config.toml
n_mels = 64
win_length = 400
encoder_norm = "layernorm"
encoder_fused_qkv = false
encoder_parallel_block = false
encoder_widths = [96, 192, 384]
text_encoder_qk_norm = true
text_encoder_parallel_block = false
text_encoder_positions = "rope"
residual_init = "scaled_by_depth"
beta2 = 0.95
lr = 0.0014
precondition_frequency = 32
batch_size = 128
Rows from block 5 of the audio encoder, named by matrix and row number. Each number is 128 + 24 x the weight over its row's rms, rounded and kept within 0 to 255. All counts start at 0. Numbers have three digits each. After the name is the row's rms in percent of the matrix's.
# convs2: project pointwise conv (encoder.blocks.5.convs.2.weight, 192x768x1x1), inputs 630-699
convs2.12 100:123147139123125127150121127093105161147162133114136157082116166129130127119079120157150127165055127093094124150146157122143134138115138122136131131110166083174131111126123131091126121138171123138156146114116180
convs2.13 097:134122143146116121120099166090156093120121133145120156096134112135163107153140139170186079131137095124138154099170132126154117117144097144105145161135148108120152183122165143080138146164096139113157137150165126
convs2.14 099:111139161105159121122116130142165150116122139128127139127142112126108160104103100125123156157159124150148130146148097106143115105126184094131121140129124091146118117116157165132111111151070162106178180099108129
convs2.15 099:124111151131088133109126111172156178128141085110110101112116082154169161106140157131114106096130133097134096136158144088142107140111143110161149121109125139098129161122144139105142132139140110138155126096116097
convs2.16 097:125124112139128159127071164155122087132126176123121139166121135109149138143140162123091137100115107129101131114139118165162128113179127123169093133100102125138131170124094095106180108148133126098113138129081117
convs2.17 101:142125137117127124132151126142132209088164105138126129132087106114167129088115069126131132104135156158116096095123128085132126074156151105131138149151150094131163180155178110132077084144121084113168163136162163
convs2.18 099:131193105134130086145164105122083088125125152157115141092135136158159107140154116128154126137108163139110142158107133099112137145115138093095140129095138125064125114119126119157142128092124122152128105139163117
convs2.19 103:119124107143095171114120158119151141165156099125104100104112139120109146104136142181111128142170121126135141095115135149130105147125096181155143139116166130115123114150105105123151117106114140120151133164125105
convs2.20 102:131110073089106116132143183172127132138154156151136150144116153064132114171096110131147140108151147127161125113071169135167120131080133129094125124150066135130111134120153138129099111156160100126118132099162106
convs2.21 100:141113118139150140152173120182114089126090150174120150106112129134121139118111131129119153173174138123153115107116159134115118117174101123148133105135107141165132153109088120139145096109131112158120135088145129
convs2.22 098:110143099127161170108104123106134115161137125133075124137161149090091133137121139094138134111114151152105130168122121124124092136176129098102106138139117127122070143109111150146140145103115129177140102140126094
convs2.23 098:145143140126131077137193106107122116116094136154109113131184128128110169089105124108136120125077117119153115173146127109160162123107130152102147108149136116120132116142105112126132108180104140154114116129177136
convs2.24 102:117140131155115098154137182111081146159108135143122135162168125138148169103132134147128143132125133154129100140144125148092154141084205164163143138118114111153117115136134163117143133148109107099073098169139121
convs2.25 099:107151097142119083150112174132131076148117131117161141124118171114135106139120115136112102137146105158098137109134150140089127115169108150118101091148152076173150121096138091103148139168112134110160080076084116
convs2.26 100:148109105097101163192166130132128117122153112133109127147119146123170146095138147145090140150115109100125123147137133107121097146147122165073150130136181062119131158106145136134127126067111135132135139130122111
convs2.27 099:085113129118066130087090107121135098141134095162128094121184122194137138106108130112132133117129147108152128181070114162177126123123111158128077147095187117132106107056119141095157122130138134124101135137089123
convs2.28 098:121113159106109149112164149134108182124120131093124112146140098120112152124157103102098107160103110129132141133101102135096104114067113103143163119127137112113121107170164107144122102097140097123138137144103102
convs2.29 104:112151149113129146125109127080132111121144128128116130123106130151106109138131133117113144147167101094128114099122131112126113137118111086112153137150118125117127065104163149126137160081123133145126147139134090
convs2.30 101:109097156104128164131147121102152129142140166118121132112105109131145123150113141149129111088146093108131044112129078083128105068139134131161113114137120151140105122131175129137125091131162118157167154140135101
convs2.31 099:072163114082140115118124128170118116118153140120114123139125146104118152106139110094137126171136116132079087170105118174144155178179111116116062154124121149115165107140091117122121130141122122122130148134122092
convs2.32 102:125145096112117081177113101138127100121117119102103159148142145101096167148106086074117131119128081121123113104137122144176170081132133116144147172115127111096129120144147095172102137065107135118147183180137126
convs2.33 099:103156125144110102134152154102119177137105111098137126157144144140079126103112148140132145104135138143151101124128128153112101181137149128128112146133124112102100105146112127115109117168133113127134156145106121
convs2.34 101:129170141136141130102109141142115099142144151147137122144115104150144139143134208140131128155172183121110087142151113105105134149120133153101151130135115166170157145149154139148136126112116168120104123119162155
convs2.35 099:153164143122137149089127129103156123173126160123113159114126127131140125108132110159149177130106088134088131100144145121114124116152159111128129140130119098140127167077126129111112140079133095133138107147162172
convs2.36 105:125126155142143154107155111149109153146140085122110140128130137177110129145165144105142144150101105141125170164117148104128135123174133165129146094115085164153169075133181102144123088132129151148143149086135120
convs2.37 100:119112118143103104131144116145107115142095117144101113161157131152092152132110180073111123156117136136147092093168154168163126079147152103130114126153131155137127124143111085112118103140091180142129128144132145
convs2.38 100:149118104084162175142107127140109152132129144120093110104136122117182187139108121133117134112136138129144151116130129118125134130146139108117094143143111107132178089137102130110158127121160162112101106113097165
convs2.39 103:130153135165130140118125073092093100125113108131144110092161157169143146080114103151162164135121130138154146135101139113088092172136170126147141067148151144121110141079132127128156132119163154155136108157175089
convs2.40 099:165104095136108130131106128081137104118132117124094111105119129161130119145128141143105151123125136122188074100145101138089156104132149152117135121142138119113150101154122146111141126149082131178183144132110129
convs2.41 098:157128163111144085175142170143174146143138134142143091112106133072140084119092094123147155184127127148141132092108107139131140124118162121162108143109152159108135121128148099115111099137106120113163147117131128
convs2.42 100:128132134129158095138098121110149143141138146148109155168124127055146125124136153125118113121137148106122114104133085125138165178091144106103099117117119094148163122177098087142127088136106122122145142099171110
convs2.43 100:134148142139104114161133075160143123119152133115126144129134125164130105094142098120158101106105121120137081104136118181138113123092135098172101104157112127112127134120114142131101180139108131130175125132119140
convs2.44 101:152089147135130100080130148163126202103113166085131171146128108112103074115109173189122124141143148105127090124159100085108138109130090155100134174108136134166140086143156140143149136128145092114165098124137118
convs2.45 100:126139167135141061146133124143150112153145127124151088118106148096103120142146155155172115139139108136095124094143150098127158094145120134128148137142104097139116101137125142171153134145099125126157160128115104
convs2.46 100:103171107146134119114116123123139147084125161136104114134135124093130109120121111107128135114099111142112112149164106153109159135129182105124145133151158164171160150124100096148110127136153070113106110124145110
convs2.47 095:157071120127133173139155100123116143120112132139150109109111144111123087154149108100153154105097145117138150117157141137084104138144091158132105136122147115126114095155124120109133148082136149145138172135105087
convs2.48 098:144096128116118142145105134140087113162112167146152131180107154121144155138087115112118108127132146132162114126083111099094176141099137129137132085166099116134156179152122158112079132122190107129093093192138160
convs2.49 100:100140139150128129173136117109124118122164127130126115141064112116139120150154105160159123097158128117163154073120113102125132150122130169134121120112127096165189120097144132084141104119096128131121069106175153
convs2.50 100:132141106118114104155168129135139139139166137169102138168089131153114133186089152129125094155113133150130144142114124120126097195145149150178086122129120161083114097123157116120083130134108101116118112135143140
convs2.51 099:124111119133133163113131141127144165139130142148076168128089110072109153108135192124175138092151124155148140139122142150114139141131148152147168135155096124133105126112140128131150129134124149083150123113156175
convs2.52 104:132126109130138154122134103169091118163100099132082109136117121144121134142084101165117122095113154117096144116112127089129062129076098140112099094075082128137114082095104149158107144149104118123139148120158128
convs2.53 099:107162103151111141144081172132157145146148090119101131107114112144101121119132140133136140131138165134156124132142156099167158120166104085106155151161145122121132100140098124117125121124118095139191173121128158
convs2.54 097:142107149115117115092105146081140120145122109126137117138104116131130177117139127081109166140140136128152103123146114110125134156114156135147169101146120113125192140098151112110143128120130122141186151117170103
convs2.55 102:116108140166133159091114091116121099150106086136142115171126173105158122099147165100121143096092135165103152146127111118138115166143159173115106126109126109110120151070039137112129112093139066128139111122151106
convs2.56 101:152136141106169132164116078175134117154113088129149145118147119113155123112104141159160110112169136143098124161177109125126159083121104170096085149123138133186150154106097147165153142119152148156168115148134169
convs2.57 097:110135141117118166103095122108111082109136149170131117153130119126158133152092128133136131115079134124112152113104161144141129133124151157160175144114164085146130114149077149138120111117142183114159126102122120
convs2.58 101:143113113087106168176081148139149110111124107138155150080098109119112093115111112147135101094125106098112146130120161140133156157139116143154105091134115169142074083151131104133101135152149087129178122119090168
convs2.59 100:135146135119097088097089118076130089149121144154123124155085115086123141136140155155093132121122137111140141093103163118118111126100128171136103130125158092136137092113129121099148141114124131137134120105147099
convs2.60 097:117128150151108133155123139119159173158148109096151103147110121181160182141131147093123146120155143121127111142109143107140091160163134113133130140121164121128145164101138138124129096150095168116153112100125107
convs2.61 103:135155122116159133116122103121164073164135115103166092159129173095155170106106141138163153161091136114091105127129137142131183123131122155104163135148104144128112115144155129151139141107158129144120117130187111
convs2.62 099:144136148157110129146179076158081117155128129165130088157146143146166158128130075107101111097133142148140135135091162117133146129066089132109129121121154118074095147123129114130140070094138136103125137140151122
convs2.63 101:127131133119135176129081145142138128086139113129126131143129158094141124143160146088136126150127128107115137110078143108190109125109097142115133144164116139106108139138131150153126085116088189090154084104158108
convs2.64 101:141100116167152135144175129129133097115096123142121100129134118122117117132122187128133131098090126150136121132142122144111125145106124106145113096145164159136136117138143143144124106090152151100128120143115136
convs2.65 099:144091153117177163154124154142147165111121107168175131132080117147145127143166121141087141145156106172176137132164079115111149133110067121100120130128106103150152138108143130108155184130133073104118147149155141
convs2.66 098:122076136117123060143202122097096119151168176103130083105152150153138144131144109113108133125127106113146155103141100085160151134127112138140123103095133132114115144131147142122150107081148131178098154149113134
convs2.67 099:129127101100098105171106115090118104117134130159148111118121113157160139099147150147155074182099120142136131085101121150138143130111098118156135142119134136146129112127119133114122122120132144159080139111151128
convs2.68 094:122126108172101075134132124097141116109112107067127133146123166146141109118147078126080124149116091142133149133118133113192187111127116093137145138131090144124117127149145159106117151106086138119144134152140151
convs2.69 100:142122105118099137162061118108108111127137127161118126115099148121126103126127129166133133150128130098122133144125141118137149106126138135165152124126096147153162162107109107136092174095147185129123148105095141
convs2.70 099:112116151115179146118083115133110164080146118096127120101136148098130143137129114089116139136089079143175110144158123153182112132166116117153117134146130100125128114114147138149153102141131138164087149139180108
convs2.71 100:153122143145134124116176131122194134154116128078120171084113143130182156154163134146132148139103116130130128082178155160109120096114099106156164089110123122092122135095158125171137122158133131109142103116077099
convs2.72 100:104156159138110112138139168134177146132107111149104122098106154136115138133155120132156147125113113135180123179154150107143124085099107107144134176136131108141127118124130133124147116170120160110143088133133159
convs2.73 098:126121112150139180137161104158124175107126159125154119177108134169139096130115164106156158124157139117151158169114102163161156140080101146120112167119121156103151151161107149134113123112126146105107169138132150
convs2.74 096:124127102110128092135112096116146102139104137089115089145132097124108151176110119150112145096128136091112115104116161120112083197125158169107148124151100114111131108077169144149141118123117127141170117124162122
convs2.75 101:139112122145139124156143116113127109131101145150091164201130131123111072179145134159144106128142120177128143134145146127121133109176095163151095143111144133138080111124156102134126140126127128143173128144120118
convs2.76 099:101134142123118172166086080120165115144121107132161147146112112163128127195178082117119097128163127113111128127133091135130122100083141148126113158108160147122201125137142137137140141136162161120119146079112128
convs2.77 101:141133127149137137102152113119110139142175174099144140154101130117108129138139131143130131114136097182116119102138155152118073113091124109128146139166143128109138137136162106128127125148117140102145125100103115
convs2.78 102:099112148124147155136140103135118125127129114174175113110173159107114124125099086131129112119121141131140139132153130115085114121138090118140111108123086117111115152114133119137173144128115161127131131088120153
convs2.79 097:139103142102141152165138126143115130102128137174108125182123147140120126110144138109123120106132187136155183119155119134132138116099166195161107125147134152125131109148099098136107152115156153154122125151074118
convs2.80 101:123132124160158105141104099137145130115151130144167136158138125168125107119136142150118069097141152118156158060117148186107158090097123161140099139109140142144099109098125112116111084174135148114164081135128122
convs2.81 099:120156115123129116102080155142151082147106126135067108144157123132088156180096081153107118111150125108122144110130134139170089119091092112115137142117138117126101069099116174154119126113128146112175137155077154
convs2.82 100:113123124114098174122188125128120106112130124127117082112103134087127138120099131109114135101111128182124149152119143086138147099096094090153124158116153169110135117097157155139154158120151133078136128150132084
convs2.83 103:112144135157114126107120138141090148177150101183116146104160118163128103109137132124111118130067153114164162158108137117096130193138085104173123156147145080154108120113123110135146160124120087137108075132130148
convs2.84 102:111137093158101123133071102122125075141111121145125064092119166110115130155141129162143123148147113119150093113123119094108157129113181118122140101138114132147185064115139170137153170124127112106145127154167148
convs2.85 102:136155131110134138151106130050097130139120061143165114124139125132119116136077126158116157163133166140131120182108116119101147099088120085133158137130130150133118137144161100154133115093141121119137084100165138
convs2.86 100:088125141114122126104104128105148118156084112146106130123136136106139112125157123140115121127130125107134124140132101106101124110092159092139116110126107101104135147083138150098133166140180130170119145176080093
convs2.87 100:124162132088121103143135109093087107103137099150138162140118110090146085142112067119105139143066128150078129156111120135134104147092165134132155136112137106114141099164100108135124101117124154151144122137104112
convs2.88 098:145148110103171100166104163105167113174182106130169126111107152073132152125131119111131072122154115107131165141109095157110092154135151146134167148149151093136071164090117128102101127147152115126170096123132139
convs2.89 103:122128126160139111148152116115133155115100085136125108113158116177118108118126128121171165170130104147138138154131133161143122115118082138125121150143160120076101118112101088093171130112144084111100133113137092
convs2.90 103:123134075118134150144066093150087151122128116108119168144119108112104091110109133137120142127150142090143116159096134114094086202145144128132117110104098111108173139123135124144119150128164144152162151104139119
convs2.91 096:102081147129084138162134149153169142134137139119147153154126132172152142127108163098132150132115143138115111126123090139137097073110118115126111155135123110113156133172038108125154153138136102147125160134121122
convs2.92 102:152120137118108123135102099129108124164163175125131150101123101079074130124109129145157154089141140116100142106118100104150130100181092144170129150134163122131142145091130124148116097165110180115100101130145095
convs2.93 100:139103139114177110112129137135093132183126078136146119119117096100121108151051147151085181140161105112108168161102121108115146132141117110133142137136096131181093109153112093122163091117137068152126074157134093
convs2.94 101:159167143123147114104168112128110147115140151127126107116104122151106128132132148132131126117120100179129137134106141101122086152094143124159151135104124089136118163116172097156109083148155138136112144118103163
convs2.95 098:139131151140102124140132120128122111138129099160101096128104123198142135141155144144144107143109172132125129142129109136136139128145122130120094150137153130062135099137155081101134118118114148172110120092119186
convs2.96 100:154057110163098103153089145108145122141110091139121108157140151143139115144096105101131132124088122134119138121112114126145183141086162149128141163135095131104123127095170122135091117109145084150090116136128161
convs2.97 101:144177160155124168147086099137094101096152114106164140111141119142154125115178058113145106139108100153125119131120159138136124111049112157158164187082168126109119118160150143131112114065165150108187130133122123
convs2.98 100:096144140127144133125135165170154187144113140127113099092127117151150147155124158104115181102106131122160123088099118112123160147136134112165109120145105143184106136129112097159128146129112156160106139151083123
convs2.99 104:140108173090136114126156134141181083112135115130087128165130139171099147126112152136144117092104105158142118113101084123126108121116123087173102173119141124082132146103106117128101172124153137151136147137170123
convs2.100 104:114147075117142125130139124104158159143110116158124141126122111200143155120132138141148125146145136127148126114117138179120167136120131100151109152129114141149131104101080121128137127133125135124090126157155127
convs2.101 098:132102103098143148156124146149157160126187139098096140123101113139097133146105115131086135106102121162147138127147123113099114073128155123133083122108128111175151079121126126118128138135111087103136131131138149
convs2.102 101:164155136103132146127160151123166132130122127147125169142133136127140132122165103168137153117150134136125100141078119152135129118129164141120150131139165082139126101149150162114138136112152113136096129122107116
convs2.103 101:116126120053129125145122155121145116176143121091137116118132131122134121128116139184122120140142102130137142156092156151118153066109143125116118098141129149128136061110143116134121118145192090123174072126129160
convs2.104 101:133107144149139069133134113134116166116145171137146113106159140176123100109152146141105107110165121115097137137194101087183123149126115154130167106129104114127143119096129117119129145149160148097136151096148132
convs2.105 103:111122083128132139119106093124159180150106122106086137138134101139108127166108125079151095129142101129088088114091129102157116151123154119108121128120146133142124142146131122130145134071125134108149119144111145
convs2.106 100:170118118157122127171090111122138147151156119125125147106115139100137108112087092102130122120134124121110103143138119163123103147134090090125056146140154124124104108137142070130155120092098131111098138106102156
convs2.107 099:102118093158147122115093142077093152110164126121183154142146110083120149135098134145128147133120145112131104087158141124136103110142146157133161100099096136132137121139110101152173093138104145124107108099141110
convs2.108 101:127096162120149079157125171106156095091161093111120148157164135173127153144104101142117171126098156126112092100110116110098100097154111112095127172145127078106150172098119120127125131076134146120115123124133131
convs2.109 101:145117121143093120164093127095080067090097105122096121107121124147179165115109101142161118114161156159155132138097132106065136103165125156120125138126127122146110114118133154165148108156129106123142126114138124
convs2.110 099:152152126139105163097118096096117130142166140131122111122158175135102143130131095136129133101116104142153095134113125169137161108107164075142098105087132120095106168146103090154137155105122167146137140093088124
convs2.111 103:116141165144158130102173139121117135098118130131131114177098147129129126116143121160154120143083130095126100155138096163105157139096085127149129149150119132158106134116129147133134097126134151142179156148105100
convs2.112 102:132085145146084115107146157102128129111119151161105155109170116072119097159102113146118147173086120123137109160133152115150162130127155056083103138139105144149123171095098121102106173141123150118086135142163104
convs2.113 102:139116130120122089137148146126122157143108118109114158147072147115125129134194140126124091139126148135145082121171146152103111156120141083142144124107140104155124122132181147174153139128119095145089157131163117
convs2.114 097:138137161117081152150152111139103125157101119118099113094094118083109105135121134136140127147137103088161107156132129140123126155148155131140150126106110146146151145123151084120116135126107110151169120104161120
convs2.115 098:140131140123109142158126107098155109132134124134143106103111134145126098140159160125146119072155137142142095135162121172091126137102134168127131115094155155098152120185152109102161142125128113110172149166131116
convs2.116 103:088109157123078112137170149100141141097136130132131124141132147089114136090120120152108123138133151080145112097157140134119082102108183122105124162141097164142126110079125139112114097127140121160146133153160126
convs2.117 099:095109099127172150118112118152131106101099157094120135127125129133134118095135166099135134139107137107103107116166160111148122138111112108161103127095116144121164142148106115121124142109139122138100133113100135
convs2.118 095:156142123133096095138139132139159095104096136092100107102111129137143102129090162145123107141085112100124124086117170122096112113145132124120074138116138142161151153133179178174108151101116122182144157079125160
convs2.119 097:134140119097129144123113165121172113144184118097143121141163166057131137190145112109127104112120102103086100141096123136169140128181101099123104098123178102118093142091138117144158136144171153133129128149113118
convs2.120 098:132120094116175121142140110122149151104116133126145151125129102168101085118130149088143092147120135116131097161151122126146155156151172165143127166124157151162157120182096138115143121150182104126124129144106117
convs2.121 098:116097140145143140154158113093137119116159125172125110152105118130163096119135104102080104167115135162114172078149141140130111163139153116113095113071135123149147163092154128141111102126132153118136171124148147
convs2.122 102:125168155104153139107145108089166137140105143122117098158045120124087084132118106059109139162179149135097119129132094111152115124112120159126128185126151122154088146117176147105160126116101144141166083103117132
convs2.123 100:156113120118138134103108118114152106134130156099154171121054160114180190156098150126159091122126105103123113081128144105123111122133137147158154094163127146118158139114130170150146118143113146118087132117096149
convs2.124 102:157133146132101136135117145087161145134130178152064111152116112172095132119146130160122079175125158094147105130153122099118157099160141123138106083108116109174136091146125093179118119079122155145102166137136141
convs2.125 103:122099147139165105119157128116178108091129073115123097119078115099130151158138117120165144136078070145120119095169095117094157118170140107093131100148121129151136121120115173110130103164151145121146124097138150
convs2.126 102:125150132123176124106135112156120158113157150137124162165112138118164097178111161095101136107117120130135134164096114129122154162138095115122157155117168126129117129117130130108134166110154130114111156102133173
convs2.127 101:136092147091106125078140139114121100136123127127162148116110117135139117125074128138095161117062147126136118181104147098118156100148130139105119083171111090111119191114133100125108127139136141126086093176129116
convs2.128 099:138137154167146096104084152127152141153115123118170116139136128145119114116114147130101117128186159170140154137090150156132146130155113105135135096139115139173158136150140125127160104104119157145141129136089130
convs2.129 102:132122146087132138080144136112107137141127088116154126142143119094146103110129149138127119149120160171125161154151092142154111161158131112095111115129109159150115067135106114113131154158145143109167119143129085
convs2.130 099:102120130107103126152141172133140154153125148124131104177117125158108159164125170082137134132133095088098128118119108131114120162163166112125122128117133092135066129103122159085154153104132127146131171096176095
convs2.131 101:144135132125130154094147094179171093122114129097137099146106131158111132142098157180160200098115135112139151169119135099082158158131143120146106139121153146141113080144091126126130149134133130129170117122151140
convs2.132 101:124101139148134138101148125146101102117119147117124104131148136116070120105122131098146160111099106124135138125138119157111135156122130118135158178117127111144124120149148098149150092107134114102135105190162137
convs2.133 099:072135085106116115083125139129097165144125177166153117175137103169086140094120161115102176134105094112157088089141139126124091149130176127149121148173109145143135118111091112106089117122143124114142119099158115
convs2.134 100:093116139102116134140142115129128131165094113089141159088105132128141134111129104114173146131134104150107129135095118164121125170122120146118119117124205149149101127145210102136138127124137110091091109129104096
convs2.135 098:095131110169104125143124147076058123152097136119123129125119119128137113110103159139075144136104156120148102161128161111152099072124166145085097121073148132164085145113135141124103112119092174125098070151149104
convs2.136 099:134117098149107137116179114117142160120085093163118094139122135155116153115165150114145109075111119101093077083170099121103168147105125161111139104126137124119112127105157175124109094111129191122123113107156128
convs2.137 099:150142151131169129097160165106093163106118109151145110168106103164116148141137133135150118141104133143154141104142085139106088125114163124117125140121128147087109144118118148140092133126145134108117152131126122
convs2.138 100:088155063107166144150166150115129150132163145126144150108090080127103139133114124110152186153157170146170127104126122161148143107154182113179175143105107148126176097160103141106120134166151161066134124157115098
convs2.139 100:153101138163110107135167138106148163128103137112122147133093076164109120128131106185166144124137128116173106129153144071118093175108126157118161110156094156172157138136089107142143178131108177147113119116154092
convs2.140 105:128132111132111121069116127162142133127147126103113135116178111160143112164132108164142167090110166151113104092120175066118142152152140184117134138125128161120110121158152137087134118096119135118130117195092158
convs2.141 097:174107156129148092112101136175079117140144084098081119119041138106153136123108150116102142154118122125176140131092100081141134116131160153112127117131119140100145123132196110156132105166145142092153156123092127
convs2.142 098:111142135102102121139151123118125126105115146134130165136131123135152098129134113120116112112142107126135123094123130149135125198140092137078095125158116080122079172127108091115122114138141126112109110141067137
convs2.143 097:144137128130093141114160128139120133104142121123127132113076145121112062091129147133090103102152125123118142150179113097109097162167132136094128102130097117155140136111186149141114118112146151153132110097157140
convs2.144 100:106102101121101135126155136114121160142142137091124122119154143124133146108116090141124118106114101143139168168114111119117123147159145120137135109102070137122071138118191165150111141117144142153164144111119129
convs2.145 101:134111132146153152143097116102122107134100158147151124145137112082105137118120119123091155091124093101158149150146116129109100184156083113113148143110131126114126114175145137161166143099092140111158173166145081
convs2.146 101:101138148132093143107107097144113136117115099139100131138083126156144124112078123163124113155101092107105116101148142107150132160133114148131153113089151130124131131131127134111140154132148138117132137151068127
convs2.147 101:141118122120144124118132130142131111104170159102140086127128119079128147125102123163121137111100155132133118120135136144122141149145179102146121101126142140140131126096087080132154123070143154135105116103145134
convs2.148 098:149142156127106114094071138170109129150145140153165123093118139103106132133128137114150142121102132126090162132128093119134097129145094159128172143115073159120148093152109107165142146163127130172158114112129128
convs2.149 096:143121153084118152123148094176109063121147143156138119123153099112143162150113124110109078136120087119143125140125123143135134136125103130163105119114095142077126086133147138136114143142098125122135126145115092
convs2.150 100:148153125132168117073120127092154146134132165172122152113082159087124114099123129130113109124144132085117094132120130154144149166120140158135108127145135125068107129150134137121142109147112139143151075116141159
convs2.151 098:148147108126083128122099123110143113125109119126133097114095122153108171126108116146149134112154126147096153126135105106132091171120133092125106150132104164092162126125150147121112118155110106145122133142114146
convs2.152 099:131119099126147110091108148139097182130144146122140164129122087117139151176090138110121112138143099134152130154135115106106085174133139119107106144114124147159126125154165106118125106142190134137160140119120116
convs2.153 102:128095110138161132096147140112111069127128171153126136153148098144156097093134126107120136165115087105146124176110147103141118154124092101134112121089162154115152166140139175133128148154106152130095132115099153
convs2.154 099:104120149105124115144103147161116126124141137109127091127078133083134133156138166092118136152149085123133150121162121147116137150137145123143121125126112109150149157134095123163114109111123102123156136147118158
convs2.155 097:132113135132086138090111078142115089149141066162153101143125134101164089076136140102167140114103163145077151144138146097154123146154115100130142072119124125133094128097149146140123110135121079146121149104140095
convs2.156 100:143113144134175119096124118153102102116135173126125132122139122088106115114118067117149133137176146157154105137150122118106113142107092132116128093135155120093120162084162106117168154111121170133136144134123164
convs2.157 101:156110121077136132049106102173120135098124145116125086108122092133134172151139164130155123109111138148145160136163125107098101121134125161119145100107158155107106144144153119102137094097126140098130185109124127
convs2.158 099:164117156132156097068165078157086167144125136092154152160143159088127123115118145108131124085117078069115124097123184115114107162099130116116108086142137126115124125134099074129132078121152142125109131117156086
convs2.159 100:130106114117107096134129135116147127137194123118091119162109116086140120177144140097132127061131121091089115163130138121127137196129136092161148119138151121133147097140112143112152169156097164130139149097117099
convs2.160 099:139135165143157159113113137137153135129103139147148173107078112144118148132159132116107102124109113159173104148133126140137133163084107146102106151160082154118110101116129116119102133122159103119126134161102141
convs2.161 098:151148118128131090167147143131144122126162164150087118146135127101108179113121152103134131136114118147118162117169148159109154125158134095124144136102122178171150123144135128116139156111098160125087123096126155
convs2.162 099:131099160086136100128121102138145133121166097120134120145134123128114105138108150067132105133153112155136129125127138106083180100113109125150114127123161113124114132142111151159132073144129142117119112136128100
convs2.163 098:126154160153106142099141140088102132142140132169158177146134108154115105167129133126102126128121093152122162133124155135125123092073108131118152117084105109143154137134147160116109120145146144097077137104208129
convs2.164 097:112125114103117112135159141118114102164097097125140126126131125116119134137120133078141098084132106132108116135150138146098155120079073109131107133103117124133137140154084139107115086104148147126109145168114117
convs2.165 098:133141139135130120153119126091189088159155136119099170090131141126145139144107151115124139093128162141127088125094133078149114150123119089086121118128139121112122098148133104147134097170122120149182114141092142
convs2.166 102:122104117103102116138152149175093160087119118133083141161144116164126156098101138108138125136115131098117170141122110073138121095065130153148108106106109115134104116175168117173130164121146164123115122133135136
convs2.167 104:086150169108083106147132115128139102147125114133129141119162146112128130122116134096132082094139155119096126144103069169205105137176150129156153148113162134080157117106139074133161135076124154112130140090118082
convs2.168 098:168151103120129128164124121121164144119098148159099126167152157190144135102174094130131143136122110110121153147123154096133148126109061128099118106121082126120126121106161117116139153109163155113168102160142117
convs2.169 100:133137166098133135142091106138162094141129141111135124133133177132147114155130100112115094099115072136066118107121129119120145122124129139109105142133105146118079155135137098112108123121142161157094111115126146
convs2.170 102:111125143122139108143093147140134139109150088116102126111132113149141126136136143131156102095144128122115163107141134127106118193187163162130152097161123127109126130136080147122161147137145137125100109121116108
convs2.171 099:152162093113101138145098111096137112128149151132166149133125133128087091094116167127105120172092160106137138130137136101146137111133138112105128123123127150154124125121125127134123079158109143167137140126145133
convs2.172 101:143095103114138129142146139096127138142151149154174154095184144106143164136095099103130151128068152125131146151157139117155114140085111132103108109154140106118112116126086138102138133114113132094093106084123072
convs2.173 099:131112104117136074128133170142134146148141137130145077103138089064136126097116082132120107119127116168112118128123139137151159109112124110138153122096145154134144118144146112110165096114124174121156135143128115
convs2.174 097:123104142119113161101129143129130102128120085131139103165136121152153087081175150122123123133145185112127143144153086166108126143139112135162111121116140126126109134112128127128138090094077110165144134123108156
convs2.175 100:137110161149113095087091107121154155116129165129140141166117141112065107125141137184140145116164128106103115088130110133103088124137153142109153129120101154106137116149141154143135093164141093139166087207132149
convs2.176 101:141151142109116111174139148132125186152112136108119138150072091125132134106136120152143151158132139186154121144138132148134124110124131125115126151135163147141111154089139146130126086178140152123153087167126163
convs2.177 102:137115121168133146131117132164142122062122111143122122145119097100173141156112109166187131078168127150130102066103114146135090088146106124116148147138134153085157097134170157131134147102146096160113135129138133
convs2.178 101:157117115121099106127109092112139139139145145138111097144083138115159152123121111137152098133117117136147177149094152122142172137137130127133136144123159147089140134130136137144108144113128098124180114106118145
convs2.179 104:136145130138101103158152155114090145119146148111135175131128104166155117129149130114128134143154153126120141143139145137170151099099098114104133189156146113138110134109156112123112145177198127155125093145107126
convs2.180 102:133142127124120140144121091112108144138094122141161119139125137122126135119108107137119173144138154132141102120143100140146079138127133129062164089161149135112128134146107109110121112101110119132126095116101121
convs2.181 098:183160139111080133137140114149180116149142139141100131134158149151135132103130163147095159177106100133157157160075172149095119154174133119179125159121159119123113121141107076154150122203126102122124118129075131
convs2.182 104:144130131148061118146134135125110105154113189133120155116121139132131127116069066133107120155131127075078136118148138112115161135141149109147107112139177117146144143105114100167113129134078200130069140109117139
convs2.183 101:107157140093174086135195163113103126155138092127128136104090103086110131125163150112094104146133158134162093183113134127147181067109112101128127126120140156112119134162146060117119088096114165134123119144122153
convs2.184 103:159108166132089125158135119118183107142161116145111164126113138182055166107122174121138145089126120151096143131091125090138135130074133096126130159100120106163090121126112096142069120184131150109110112108131096
convs2.185 099:101155146144122100124138143126143153125166121135115105102133126100133152161134080170144111110135128100107121103130119118157102098100145126121098109167148142135098119115160133125126115151186139086157103120113099
convs2.186 101:130128084169138102191112119129138149112128135126099141112123106102136155155129136155162131110140150090147131132136129127144101116155109133126105135146135083172118078138201143111100131115168139127120103096149129
convs2.187 101:096124156078146102095134135171095182169136113100150146135110136147094147108114116158118126123112141155151161136147146135136183113121165142104170132142085127135111106134145118139124144151109157146122145139138121
convs2.188 098:119089140166139118147102136112130125096152104112130128099142119135192088100113130114142166120127154137137126124139127147177114076120123124110110131094088141158168168134119139092131142143146141142104139127178092
convs2.189 098:135140128155121108149123079163147137108150110149154136087127131180113139155119120133141092124137160115108150157162146101118155135154127165148142108149117110093124138160124121102115158092123119124107157117179184
convs2.190 100:126142148136117134140143151125171086138157112132129091154141122212155104138142107120150119130133119115136150066117137115103128122157133076121154110104112128133110118080125122089172135146134132138165168127102131
convs2.191 102:129090105128112152142144123154137128139096125106132139155107113128138151146145177145140125109123130180083125147062129110109104112174128150108088153103147130161182154118085150174155104081139102155091106135156106